From a checkpoint of a small encoder-decoder audio transcriber.
Model: 5.71M parameters, log mel input, encoder arch quartznet, encoder activation gelu, encoder depths [5, 5, 5], encoder widths [192, 192, 192], decoder width 256, decoder layers 8, decoder norm layernorm.
Rows from block 3 of the text decoder, named by matrix and row number. Rows with one number belong to one attention dimension. Each number is 128 + 32 x the weight over the matrix's rms, rounded and kept within 0 to 255. All counts start at 0. Numbers have three digits each.
# q: attention query (decoder.blocks.3.attn.q.weight, 256x256), inputs 86-171
# k: attention key (decoder.blocks.3.attn.k.weight, 256x256), inputs 86-171
q.131:129114115113046149172192118141084080148165136154135163193140092164128182243130202148080128153147092083076122077176165094138144105120133118116129165153125155123116126065126101079124133128189106105147106134108168066072182170174153108138122106128204144113137176
q.132:109131152083135136138155159184236079149119108168127166120176125183198065123086117119153082127139126127146090124140111102200109142155068019134145138161118086110166180096116135140129093135154160144111100172137123117099096176151116113172186111206141155113123139
q.133:111149181085136141081183206136123168068101132157158119149102067112141099196088104070133083097152154142177134112128091144194096071164133105145144149136143125118114101121164156084088154115144144128098159146114146198035154103129131134106078127128137080122141097
q.134:146142172113161138240144129140124120123233097129139154165139085159136150096137119128097093185131063117124098135179139090124144164120118090113101083124086137179115114082170045134128155133087109133112114087106100193107111203153144122120202134145125123147163124
q.135:135169102123158096122078082170070100168135109146161135114143179147118172117110132108087139158078100154081149142195146100075151171131169095113101145140178145119176109093129121053085123131083138127118126157107158148118094162146157137176153148165177137138154142
q.136:138151132160097083152085119136164117101113177117166112153144147129129115131124133118048153131113131155098113116059104163139155109115085118116086181118116195104118114091131060124195081105075127117091101131117110089157093162120152094088113158148082220125117064
q.137:117122075123098085121139120137134109131123169158117110103168184146114127105112162074126109150096173141107110102116186126093111053091103132104122123140099143113118177142132125100143049103136161139127123103135063158190148112158091109094137118145127144166163103
q.138:104104114114106118171110137120155086094195078141133159111130156133110151146111130130124119080181160089137072153076148138165097149191162115142149131143108097101137056152097138194195075086198074121125050111146062049108171110111142141126056118083116091158102155
q.139:153147113141069147136151132153083072131172150137123201144130131121154134159077129120118130092115141133082089155084092156138115137148151128161082129127084086095110054152168081189170109079101093105115122144122124098124175096137138089105113153133151158147120162
q.140:133127171167187136145159096102130118146158098116114091099158081160147095116114134088112100147124120130141129111198173162123096139106129092059152122139143149180182189150096118086118119118116151125144123124134129149140111168154217119108130145149119147166135111
q.141:130170179145129152097125116132149106139124080104126089142140136149122096094127146140123115122168176160145152123104102142097128115083114116140111143141105161114176148171139115054158106140144117121124137132133104061198129115152158122135125140105100113123139129
q.142:141144129092136164095117088085144128165159114149171123096141183145099136143162160108150135114126124116172150087112170131150091151166109160147143194158137174146102129119138158122162130057124154156128115152174084165161109148105091111116139131140173151126146130
q.143:088134142129129150093159133072191115138068104124170075127132106159114117079161116101126099166080078156111169158171148116128116123151092131116161069129153164139109137115093152165136110117140168115157140072131153151190084137151176073195143143103159145097182068
q.144:128138127126146133139154140132125130164123040133119153181111100119106076152125158134158112109147168157101117116131157120133146146113134149088091132098120126130099145115162154126117135117112111117138150117160119129096107167108159161115102142097130192085122077
q.145:137087116151119126160154117136091128126168127127139109144138095151082172138094082147157166095165143147124077151141109080105130107139111152136131173108121153141100114135199118171160130169181136165126110111158131134091129123133162138159108142097112119151130101
q.146:086097156147078140124098101141138185134096183109156121086112135148116196107142145146070122109067154061157158117104131153122085149106158096090085103120095132148114131091120115117165119128135171120091105127152102125136058127117170152135106145118137162102145163
q.147:090084144167124158111131108094111146141140139156134129108129162106122136142092146135148132116154137134185127130125123137158148170082079103124051121107119099144148109136186105142096179119110113145099109187141118107123194144169125082091107101149157146117112139
q.148:118149123109151141125100151095096123115116127139171071135162133063163129173096152133127131136168133164151155127159168132107063066177139123107137086165130104116137145136150151105144149121120123107122147116102151111132087145123122120139120123202102106127095116
q.149:138123102117143168110125055092177179104160122140190132122114177133085135094096155084098156156141143133178106139139150120176041110169127071082191127145136160131146174098089136124155103108139090141146074125160103181116080113114152118135112107148159063099112162
q.150:085159103150150125096090085107098160151118119142149108145156166170113156132156122147166147168127185182103143053145108114138126134201119128116126132141102092125118136153191150077135143089110131132123139100143151117166066139099198151091143128096115137110219119
q.151:118102142052058134158118147152161082092118165105101176144151133074136135163103225120154158123143103126138074181112098087139185173108098110058110122153123088134155116140112128144110125165136094063165144122117141144125162104129104167143110139080199129124127120
q.152:119187152139123144070108081167137155096068136118127128095112156115181085227113134180094116103081109130135142115136122114146135119105076087101124094072148062119097121133169130066150109116098118167148108081176125126131134139125124138102128121161098124109154134
q.153:158101135137089121121164137120124133071158172165130129085103102136139143139117084150112166113122169149100119108089133127102113123208117173137157136125154174115104109102113136165125158113124146118159124114213082115074113159114096129067100110145146129162120119
q.154:080124120202150107146057172157137127049189194181114102148162106129113131153099102233109127060139090142111124139105129135137132144108196127155100153103141141141088106148104148151190139158098105181156091141113114083091160123109135154136145146160087154130165148
q.155:099127139152113158174123106101118180138159104111104127159129152164110158116095123165139111134142140101132083166113102116136097112127183120087176186130153143096148142121112115092164085172132127148148097154124094088111074130148154124109130122112118142160134127
q.156:089086138160143155154156185177089149093145152128157164124117091094095110156076093079117108124130147151154128161133127145094140200044109170147135125108116146163148188139181091119137106139154160166118124161132124140112136101132095110122186116170121127137110127
q.157:173123142165089125092098087163120105173128123159089190101140142115107161126123168080175084153114131090159106137079142135151161111151125122090100107150111134101118117110145102123150115128102144116109104128133118106130130107121072149129107133095128128094127141
q.158:095126133101092133129139151100143127178118104120097102099163155146141156117138132120104101101112140128093107093161127135103147064128124136087102156150133155124148132117157125108103101125138173141153143114098150112135136080148127139123178139125124170115119112
q.159:095165117111096126133119142167073101134105118126152126141118194135180164096110155156113142099121161136096120147050082144137169129198128140153162130133111144111099064141126168139093110130137119145160137098118157144137143128119076123094147141122187146154136171
q.160:102195081073137125085105109116163155185084145143100125143105160106103055126110142168134109067150093116143091180148092154129045182126159093147115173077103115100118159105102098095094112177135111116103094122126103128152124153122119108095115144160150066084105175
q.161:117143113152126126163201089125141098157105139118075144096123112093168150161137158214066126130185094117108158083115153121141094159125104112131118135153189085106092198131162112121085077148126104166134151113088126151104185137149086165150159124135060100120187126
q.162:039139128150159103172222105115138158123120094156134060059122106087126142142114111104155151128178154075131149119109148089094118102129110131126110095201124115135129096146109128112129168125070099116133135095159122045131107108101108155126076187150165120112111154
q.163:034112123132097107081152168104180209170121178095100096060123136089105101151150139149175118157160108182153215120050106157111114109140109104155162182130202157154126101153153175088146169177137122184096147053183105103087095078085092111136118114112132140085129098
q.164:230153128114104112151054152105141097116106147131089192175130113157157203164061255155163152077109100136163108128097119086097127146156180133097120140104094147134105118138080048184094176147128081104194117130105104121076249122139178177112108142187133176183133187
q.165:162166152134153139151115115153098074121136080180078192108151122140099111153119125169106177105096173126176141184151143124169156121128164086113175149134122117055169179117147110121136155123123069082114098181089118160143118104111065087126047157177067145129108140
q.166:175110105159168076083145126109135149153108199106072159146076093078104136168097165130117117147155132083110117128139122091152114125111159116173099124124154103155073168145106109146166143114131128145128072121118164085141130123114126145109106096086177119097108188
q.167:158124117103122081183108133076121155141095130136053197134117087025138127126074112154123126101139090083088087168125093065158181172123166068123109078148130122083224178120122058163124147148151116118161062130119169166096143176185157117152109092138165184143143179
q.168:110151130124134123155172118173116109126150066133100100104158130135135140101145138095099119099145124144092132133124212125090132086098159114117124188127125179125124180149183125051124125151127179129157123129107130152097103124149150127168132139112106162117159085
q.169:155095129120214117131092093094100123136153095118144119121103104119126108169150138106143125135141084158116184115176134084109151106146168134156119085155134068114133150083102159070136132108179118132101129094172095156128087159149108142115123098144116105113175124
q.170:126127118112100106068117193124163145112158198107129072117092168123109159137117168131173103130106130152118091067116158158109148106145131094168094095143128150114156121161076190168097127143157134175147179108181112148114118096121089122148131132143124128151096051
q.171:065174064097039116109117092183100155129117141201142108127189160116100154119085154149086128088168203139072011081099165140123059101141085078070148129173126181083132152152158036154169092045104165145152036081073022110154163053142145066095141134083100112154124111
q.172:135106162081214108171135103099097132146145027121138083096105105121150157177162106089162142155098097147098200114188148080131070148066134134129132135071127143172150219087124133062116181162156159111124132147087154105170118176109132164129163114126113121123141134
q.173:118122129188133127074071138133158120122151100097125080066128176146147161156123134114186099132153165100125161135130144068122128171120142159127110155148077147077119099099114162116146075141164154122107129106119159106104126147130066167125123123125131157081125173
q.174:173108182145153194129083125143092091136138067128155139131173115146154138111128117097137119100176103138140144136168151105121174129140159115146133170111120086154137184095153135205133148128143084121134094171148076152154149184145115159151138110096088092112096230
q.175:113182144109157119128122126145139104137104155174136130097134125116123054187149137100141135139109083178152098175135124112163114141108115102140116112151140118134149131117095098146100111162125144122120095100114169175132138112123131076128116120160085132103116175
q.176:166099166140191138135102136156084152133097120113160120165085126160128137151161124121149127141160116123155152146188152082110142145149138136101102116072137108148123156116143117134151156145141093155083142145155186124127118167113137109147142087132110078134119146
q.177:158180203093163199186141115162117043149115087145129121172136122127136098113116090079102145145124130150165137125137143084111127092125081126139119124110083106092198148155150154161105121112122131133167124196097183145175073129087096127119175128129129100085101136
q.178:138142098095168134168166185113064166121153111079122052131138079163149114144100093156129145126105113152126088127132177104125162139136128135186109099142098080138116104180106132136141136151152114124180114144170111180096143117120142111141101134096138120144069110
q.179:063079179127116087094136058144090139134132134131153099152146187122101118131127171149138187128156134147100129165127057141125094124128125175153126189095114141207140082194160108082141143068093064096148132126109126153087130136143140137159050145077146120147111134
q.180:135152097130087114170132101104137134139127138139143164142128147157123154109170160108144133110130119135092107106129117132136131183169127135121162157154135135121097099088127159136140091115130144089105121138108093140098115102150150102136170118062172112124113150
q.181:138132134126125114128127174114134123126112115121128131110142085070175127110173190128049153143133088162141178136140150154116075120095124046084189057183118106150133152136087109109095122137088119156133134126159170150176131156124132151106104089139162127120182097
q.182:107155090167124140168109107134084108102150137143155131104079099194088157108140078119114152146131162157134144131129127110130110097185097107083133125175132097088109111198115133121114123110190114141130079121117126102114149111121108147120118106078100082125168136
q.183:129126117061099173141110123101135112114091138144130149106142143135118140091145169095137168102113151115166129157066126163153134147126049114143114159103087136077148151095151108191141163107097143127126134150086122114141101123143085136118161169118143167142100147
q.184:142096116162137092129118136105136154116162141118112152077161127102163113188097113122155185118089174102119060167102113171133107145111120138132123118105164203065111097127162119180146135125159103125164136177140098110114169143132120176143101140136115160118109098
q.185:109100150164151149173163090102151126201119111112142049107140095109125094128148091129146110162107087169176158156183111086106113133095118118132113116047160141172182141143153096121095114138115117093089124148101181141153102140183168128123153154133111122123120080
q.186:091172177170136166182112101128110051123089120137085141112115083167154119130112183108127118167131149136096134147177129076093165117127134132086137126125135133091164116116129169127123114099101172127134140159127139181146130096136128168145163114125105094161116085
q.187:152189138096130155113147139091156129169121160139090079146186139190102083141129156100130078103111122150139138101157128134106122120087167117090104175099125182150185203127167103129111147096127161173137119131053116138163113069189168113096140169108081143109148081
q.188:109074068116104112127124129142122112164164144134118174147084139082111074127091189134132130141107079165193120095120142156187106180109145135141157136124153143117157140120117113141132096099086128164149137111144147127124192108120083106166096129105144128120115131
q.189:104184142132073141058065093132129130106114178178123165151105141093153120194171180061113148143146168129070130174120137103084136113088094102058176139130121080090123121135137155098121098105151095127124154103196135105156100141085109103104116154108158131119153148
q.190:135090121138166084125164110139114116120101114109126120130120138132151135179145158071164142141123107154129177135128161125092127159148125149178103120152147158138111093129160099173122161098104131095099149150100094160140124126127169191151072133171089130141140086
q.191:108141146066079173098178195111138081125132152098146104161140134140081134120122188109127099110165091135108126151174122132104125172053092148136138109155167118113142123142114106127102082118125122152220098126135122148142053113138094111135127138128169121102146116
q.192:162151119105114094135110180095119187154120056118105101116178117110109084146128036074114128114157076089111178111127122120133153099149138151090095133122132191100145128109160144081132112117127124073095136194196131133113210149187124192103136129118134088117117075
q.193:139145134113139151178129132125124103193168121204093100132156045136072155167094069109120119104127135113126114166146213130120165092155170078143163116139147151116128142111124142149129119114037121157141042080153095110101111117097125100094119179162093072069103179
q.194:133174169146172118152104126119120093132111151157101118137108158144147161170149099098188154175141137107105133117198079162122138160111139136132087139133163086042160133104105149161072099125106130095110173110135089122134151150143118212178139096091121189117117183
q.195:094084080117159124077143158083174133094113145081173122105097170090145116070152109141156151122109147116150165171126156135146113159158118136076152174119110144113113100154153181159087076142154113164078219117143140111115122183081117191144115070162086198104082075
q.196:088152123108161135173130120147128087166131133119131106068147124135148139207113117177087103133142144088138147106133155173144098110088157139094092134064077158184171110141182033153148121133156184135139078132119109106046155130181157104159191166117151166200076129
q.197:151080097114182117210145101084130088092198164101153120126145133125157080221128073113194140154103073157211134102116097119138197105147116083116081172150110054177181067104109095104068213126120118059095109145138123111125098168100064139184071107176161159118122163
q.198:103092102133091125115159101103173123138159091136097127095127124108128156174095072150120123038119153144179064141133134073202091133082118151106110148124129150177184116134165108090138137133125138131102077139098124103111153148185150116084175147123168117151109149
q.199:162142084118165122190127171132163063147083090159140166131132104107174132078090113131128138110210152115098091126108150139156069213117187190074103082108137140111121192086191107190197107036093236143122131101131086097166164120147127089122137145095167143159113151
q.200:159127102129174152103138131126095116159081132141118132186124138132126110102152114158124186214000052105123152166122107117131139100136069057121136172160139106135106142098126153132124134119125125117140134093109144090145117180120072187106141111166181185106129077
q.201:111175155090112085109066135079141183125152148151125124145111175159102165069080160118128155095103150100089121096103112103166154136240093106138115180147173160149138137085150156108104113047127113141167101117104151138200084116135088116123184150112149133119144133
q.202:151188158134085123140139063047120123173116104135149115128194170146117158115121144148068132073075205177080143072107093143099062071086150134122159159159119173146166229115172110101174147135139162148187083174050087204124091080160106091083159187141073162140114121
q.203:207103172104149158109117141106127102139104125103120153107162104146200091094111184115153122099164133140202156144086118095092141134125176205166099085108123065171107097194075127047141106076118112138096111150166126070098154107118158140134160140136089089108137169
q.204:101106115111151127153140154168134143082191153095127182130120137101109177111180077193160102155110070127122106117111112150155125126147071090144090111184148131158168139133142119128089136115151115145105116123091070100124116165112135163172149097096187123192096100
q.205:144174103088087076143126062151112105138112120089196119171091186141064091136114108101095064137138069115153113135109119133145075176087143089102179142099071123116147127090114113132098087161159100135163128165179086071122143121200101103143144144128137091119082147
k.131:106142132104113160108087119195101127140150115196066130152156079073104033081109190185127163160112169147148129128120100032091192117136172094060148094136107089104088130171161149102170041100045118074121128112083153065130125116167125137148129152156112124194140119
k.132:077177103144118100062188131092127129121149120069081112161072141158095124138156126132138141154164245127142197145116156109091153160111214096078106120169125066126145129113090230129130147174058124140116138130159142105121175160124207179155169105097173112087165130
k.133:103058147115092134131128162084212143130116147095175128073125125167147046114143109117134068134112087127142133126159125142091114083103059180098148105150115136172154121125132130101135103121127167145152170137167120097101164123118116190124141100124156101092142108
k.134:122123098130084149174068139175109143125105039188174126145179109087132138156127127155083113118170110197102099101139174105104121096124155102155111129133130102111132162174165111123132125087193134090143135113153084169154126080148058092153157164200117155157138095
k.135:150152103147074103150112131163155126102157129115101169135129091143141149147107163137106142088127110157133078114132095076110151104146111134162136138157223138134128138096129119091152130155118093080208146124125203094150122126171131120173114121153082169174184152
k.136:123121151138079086118159096099123122117125129043128083117130117156134122193116146140134165093143109140090118104110104108068178153130088159080079141154096146122137091120125168148187143126112111123144080141181053095127131117143161151137141124131131157154121124
k.137:104109178145141101134168167110119121108099127147196134123112104154110147166091130164100085150108093099126106148142148135162120129128150155155117051149113176097188088109133075141135099162160131142148137082193082117131141115134139126149157145089080147142105122
k.138:126079144101063158079104136128091128159110111136100157115175104177131120153106199166150119070159119132145118110090161144168119114128068150151144162084082136115110082137108096226156161132121157154113112105148087150037183122124090123201135186177135166119188083
k.139:146138147163135156181108160116155077129101102140161114107093072162152095133129058182115147113129079093155144169123093110163167188118146145122128183121091129170158135202123143165156127138108116085085109106096185126152135254164126147208145087175160168137108139
k.140:186092140097165139147116097123130080144142077159131131098193133097117127132129134111103132095172156141152132108157162056123130128109227125122127078122122128118109217163122122134126136134112142139174128104096134137183111116154155090118095151128106127154130172
k.141:115127153146186154134145110089109147136122135136089148109134129081105103104102124145123073121155140159132144128110165113122162145110180135104095084123126144093118139133157130094188150126127150158141129115146148141110115127150109153148134140109078126123146119
k.142:117116120127108122131108109175142102128149133144127129164173130129093074179131098133103142148134114146172102119072132133136123142150118173147156147115136162158130094144145135151120152149145129060142091097136130139057087133123120094139154131092187180099094120
k.143:114135137115156152175112095066147086141168156108154150149111091178101136131142118132144108184115127140161051170132126128081093142129119119119114123146143124137133132125132135163128148077144123158193071130103116134110113109156143105120138151153128141155079119
k.144:112179164121107141118143118065126153124085138060166108145166125141147108117146087139175163127133136165139195110031121127125145174146109173123144214093216135147129110176177149129115186155149146110140128124125113136112107110100087147159126118140123163073127103
k.145:094093151142129172154051098109115157149133120120143139127152153060105121153136153129182111147138084089115153171169097092127124167124135092092124164140137123147126103172130099123143181127083102099129116136160081139121150152122148147108107131128103152106141152
k.146:134110050098135144133131090065140125088157077115121156133115163125122109109114182116148152111144131084140119075114151150084121120162125136117125120166176078164146076092172076151107132135084128112114141128134112112110147112135107122101097131105133058161082166
k.147:135135092126141111158086121123108140091125130127167155077166196122122181142095107098142169152137157137166130140096104163080129123113106142153167142116137183110133135100119151139075120213113133138127105122141106062077100098122121096147092138145129103099154102
k.148:133142159145154141118181159155163138114153152135149128117126134136128196153119090108108118113066111165111109098220130137132124138172143078163151103086085096184189191124092137177132134192145148099188156149148088148137110097175110109102115101128124123083157125
k.149:073115078121174145104112117101093138126130095155199137113198088109160191155127136095120176129134119106171124120144116137156094090124143125152132110124100125112119093118119123113135177098118145101111146132201113095076058120111135127053167121134127145151104169
k.150:138112068129152148124119099160102128130088104134075149119141133148114124167112127113128144102077140132100095146061139114090116071089167183129156136132104113147198108134135124144122135122156146082127130212099133164065089164154166136151144148136170129132151073
k.151:108094084072095133146136075150102107123093125136149123121122116107120132117140130117151164159112135090158114102105143113170151071167124102113152154141132155100119145131150090078157142136143119172156117061127116129140161144122093099138116187138106165141147112
k.152:200136140169114142119169146099145139140111143109125163082093122156147125125110109171167116099137129168138132081100097107131124125095157101124123154124112125125130158180162144159109118140142129160084108118112143135147079096089113120101148147119169098060149143
k.153:111169135176146102099088111090166136172135117155073147166109106132136092151121161115147150125111091122120128161155117135162126155134122139142106127159092103136102169157145092123141118132136113106144118099108109102144119122154097096185132104129156094179088139
k.154:136120105167088180143137141154144127152148102141133121080096086130169138150130140178126094064112140137144136133120133157125092122140130149178148084132118113121141117097123126120126071105141141105164123135113111126171157099131105131096096180128105148116189188
k.155:085112174166168131106133131110157145130102173167137129115147081115128179152117164145181154092201190085115137137125122181163145104138145110079125147132082060091110121153119097135119148133115147110160152153165131152119095159162130113095147145120168106125131113
k.156:125149104158129132109070171068127183154113111075130157124087112128102169102120149167095122130143119090140136132111170162089134131143089145114127111188133146084119098140181137110125134121139141163083127135155124072179119101106149149144114159132124121135137164
k.157:156108111128119090105147120144142146087090109125163130133147160137136097132132160122188180119113135095096129101106150179124123138117128108147134108106135124156128095146123118163089158190100083153099104089139128116119139119143105105144084127141139180112111086
k.158:090122185075102144100128146146090141104118178103135107161169126143125118167147106097157139160102151153064161104127108134102162138108073158128112138091174140113138079192131146174118093184102131106136096143112126139131133125114134118148102150089089144107116109
k.159:181095158141083148146111161171103127145112170164103143171108169118129084135130109105103120077114083168136111119137107137206160090126096115154123085114176094134102159126116070107113107123163124141151095114104086168115170112149116125157111098104157156096133116
k.160:135104156050106065106158160103140139069153154158090125138110225100122153148127145107158167108113112149114096106113068120115177142156054162126109137149130165126059184106070166104142102084110120061148138151097095128111164073076127127178129149193113100153135111
k.161:066101057178120156146096141136147134101123105176138111075151163136104087149143143117213172142135159196164128138101112103136167151109129143133118092173137075087167102130163169135130174166080100093167145178121123181102125129142099126156162169129115136144162138
k.162:153209135127105136161090139118137121160121064148142169075137110135152107118209115162116149158145110089141122104056066155175112100060121085120127182111103119167146176179145156140161129167162123143102159149109113130201108190142143100163148098117144135115143147
k.163:171146096111093138160142112166151107181154113190195105114119121050086156033114121183075149113153158141117050168119122127171165134092153116095142145129118124093106141060104099102139133112141136153154107117102126158209146119143162128071181116155124109140189201
k.164:136189151110067146133166148136129177153101104133068149105135097116139163103153085146134121173135142124115107123136131115173129153116165126169128068138096111141128150155125114130192151109137140139124116083084118100179080156131078117109103106135146121112127131
k.165:164161121140097098124109149084106116182141128122073130082115155125122138094161156146178139145084099117122210089170083119112159114123102136150133046160119147154142151171149151113149069104154135120128124113132139122147117164091086137143160109106121102089157106
k.166:171132145099153159126106118114169100138195057174143103104094139099119144107088119109181181151158134159123101182170082150134169094131139048118113188070114112121149123121176077086126126133179157134110100082096105147098144161205092166128146160091081145131198082
k.167:105150145161133145141091127130155151131187174203108102097108124103132131142137078113023165118210124160106075142160191029115189106117175086119127079125096122124133190138112081086163124092188115192154070036098146140171156066179107153135161106103094135164193124
k.168:153129154169108143176133110156170073090167052078132152172067095120118126147086082169137139126118101172121140178155128140158173158129184127113105114131140114134143106104145134171128109150088108115139121157087186183158114164188174146123203101144140105168167132
k.169:113153097072126167097104145152137116123160134188118107106174161140110078159131136108133129063160126116113072161104148145080047107103109145134117190126111122096143132177169111134102122177105102144114063157108115098111144122128097101143144145129135133106111113
k.170:136098110179141161113092161135085180132134101063141077104096143202154096126146180084151152163084127115099128113124170165131180126165099176109128122129163095127075152089146114119077120115117086121129176144156128169088060109072089129152079096139126134090065129
k.171:123123132120115156157103112141094083103131198132133173099112143146138128123068171146126121092137111126124075088096176089129142125179092116146110082169119121143148109101129105163145096152114154137101133124130166076152105119139120137166093104159129126146165103
k.172:064143207076187173109165143165125167180131096143136053131168128103059110107115136091120109127097140203167116078175161110111119085148102133169085169130217129066113170190166147106087127101086125111177102080063143124136058123132110143107113169135121147071110074
k.173:099123114138114165124101161157118146086130143133096100154171104233136101145144090057136131114102103142108158126112091133109108113124095174144114225055152165086141126144123118160125137174131119085099137151160141077161107124147086195128148129094155122095154102
k.174:148109110122130165125132140154158110143111124137123200175103128142190129130139125163144192155121131131159126090100134116150097163135130140157157204116133141128103089153125164111120140126142163132124154147117094124130146185148142120138093111162134125131086133
k.175:126141068098138119098144144099108141085182161187119143117153093138144142151150157129094092150122150160098064119152087089141118083149076105090096123158111110127124137121141169101160175142096128135149051147155099091145155106130130083131135103085117102143131138
k.176:139128074154162156166098095130134132120126105093095145128102132133122165090141137124119107120122148149173118143144140114106109162144165110149136124125083125143144135106151144120122123089146112167189142107114097136138090104109129134109126124180158126132141161
k.177:085081117157145127096142139187122140118191106111119103112139138182114153153139116133167120101142108121100159074092117108168125150127087131133078101165162147108151144146132138120123111132129154175144117162130133123068117105143121139160145133076136136099125143
k.178:124109114133168129138164136105135140101186141095128087186138132106095163131096116136143135161150140133131141162145037098139112109123144122095126141136102168116126157169083116110202075133092157119112110109114106131144130136096158081124126149125088107132138098
k.179:111168112166111108179106154162075118124130066121062126145117113128139156147081108137137081163103158116084152117152085109107134102147159135130184169139125142113051130141147109099112165068124142136123156129136172118092084147169173149101107150122072140119123119
k.180:153131130084111098137145100153130117132139181151170119128130114116143120132123118123123136117166130115116101109114121166123145102123080168115162134115147092104123116155145121176096117140081149134117134116174082110141126119129112113202134106064143121151160132
k.181:169146157120149113136177113105127109135072114110121130093147129134111144115121132109107193147118092112133120131140141148080075147162166071141162140150115097181125144127137093110148112113131113070166138082113101146127139128154136104111120117172144165183141095
k.182:149101054174098148136071089152121125138120089144149137116079113147116097104121134106155138124133142135145146145167145091154117112075177147140116116131123128143154134129138132112088148088173126166108116183129160158085145115164143107109074146111077169129140102
k.183:119126144052135089091139117157127110090096161123130120127165120147159138161070128140137137127157137087099134102132115145108125138151076144077101147107212123086101103159156160168063141153084096100131138114130126122131116094157104096148156115129150112106136122
k.184:075133139171138138128115134108097171134150136116093105145163141131164086163146159141144175158131130115125167147100088097154128114154196138164113143134085167135129122123171139071137214136127106060114125100150148132124096151153113121183094147177140117125118128
k.185:060131146125176110115081121117146151080166157103135072134130145138142151117170111137149106155152156125144150163164092143092094124123130091112116173135121134144172097120150184132139144141123126138149130155131071037145126119142161095127148098154106122152140135
k.186:109088133151159153132126123144110078111126148108129101121112115177136111152100109118160091159125133121151115088144139094122132107135093096089112141062113128093150131150112168101086121132168179151173122145091109150091134120133137103152141111112110131110158071
k.187:050109159060107144103128144139095155122079165149100101165194106150119137142102123122166153091159165128113159078070108170094131132123052161116080137133187127087161079160140176153104142177083116087129135154068118110137155104100077106126132132117109073109124080
k.188:134099141103093065129123121152115159157071141095147138165143109105146123085093069119140177151153119116140145143123117148103128097129106101150090091154109143120114115149077081113102163151123133168140065096120108090106114114091146125156103166103167142152150140
k.189:136166171094118161127110090111156122132175135166105200108119143175133065117091136115129128103096125106119096130061157145147130111124150101121132183147109106081179151179148125152138154096106140121086129095141179145097098120140063078093159125151152134124129127
k.190:102129091109120091135116113141090103095146152101130102155149179166123136127176117145121146143095153128103122142123105110120145125135164115140117130155096171144165135103131109129126101131109139099105098111112131131090163152136126066117104126189160164140132077
k.191:137098176122163133151149126115100140107137171097133116194102086104126158153105123148127138103113134104153079147151121111147172141144069094110143122141162093138089102143117124139136129134082164110134212088131168124156107130135086160146121106103117098128119132
k.192:072061100120117103119051139164104133132119125173100129085171126171157180116031221131105150131151113150103156066163158103215155092153131236124172170154092087125169101156152148160115070130098090142152141092129208150061123099140103161180179118133108167123136180
k.193:101167118079106189094118054137132168091106177183102094091136178115168072126104160067178110072146221126246139090072075119127083074075122167071180138151147095163136098193100180180126076137123151099106147100108163198106063072181130094185165105118173097112156086
k.194:182103111140082145174133143152129148153143200067094088073142113103165143083204104158091128096145108166079087144126169099138102131088144125185156218104158140154128130124164106094126182146172226122122116096128152123153100120120164093126131162106121101186090091
k.195:136081081095129081155130156102134116115168072116167186176102151112208145119110128062122147157143132126180132151164119137109140134122131157170115079145169180126138100091111140140106164105098086117108144145148106140106132154115170144150095121108130110098178160
k.196:118178104141174142092156112142145173115074143197160104181139183162074133112104175143176120089157136161122110078098081174162105086106134140077163182155120139168112120121131120150155038143132150120141160090135178110141109069096163093089095086109105124102154114
k.197:180112092157209141086136179135138163138096121105172111114093104139108201164111087088126117112163107143071053143200095111177145163128155138124096128133151171152150087087131094096091139135103050159126127181217105166103137206108174147096115162071150111102166090
k.198:125147174093130158089149149128112137155043155196082083137164179176092161189140193167193141102115175125209115056112106149162080084126120171097174127164143149130138154184163184152139126111127111116117138121121119095115175065118123143135077128166119145131119107
k.199:147135057122097079187120098169111085093144146112108131114201097177166230095132111177155126127136140160085116127147108170182091153183168175126123137148139118177071063162151102132153091112085111156159080108128140126136169152119229079073146148073117106117184164
k.200:126123213144191158150105163132156124165125068099151127114113151179100099132164127070114093149173148110113167152160125148073134189109169118146148149132186151136108135129180133149087164140080106096115112192121176116109106213135119131123102170144122120134148093
k.201:127165104072096111120088139139165158068144136151116171102103135105139183133125136145098094122096125146142082140110067104079126118153125153095090107187132132094197105075144116122106139122148109154110134094176051127091137138103159127134157153117115131144126121
k.202:126140103098070140182104110208143100108142158141087140140163110119110127092051176114081090137111117153115085090102103114165138093128088123062169099144030093109163112151237063108131144127061133134145064081023114161179175132226139117147204158116122099157150059
k.203:106108066133084066148121138090054173136178143112156159200149065088163171110102079115076153089132138125167117138117138149172112148131171104125134089115115151187109179099070127069139173110155138117091114143193172088104072176049206163023060097117081115145115124
k.204:095098140176153116141139158069152149117121093073107103222145125133159115121156101114143174102142075109132131224139093104094090154144147116157081091100171096115101145145101158114128141178120115149135164102162114131077091158036061139091145096037167102120159121
k.205:108110163171116145077150135159163112091136098076128172162127113176148126143132122093182106094155123121120138135103153145137182165084096104090144068141106134124140155107097094153188114118123075127110107146070077155186153131162143140096118054122117099159157135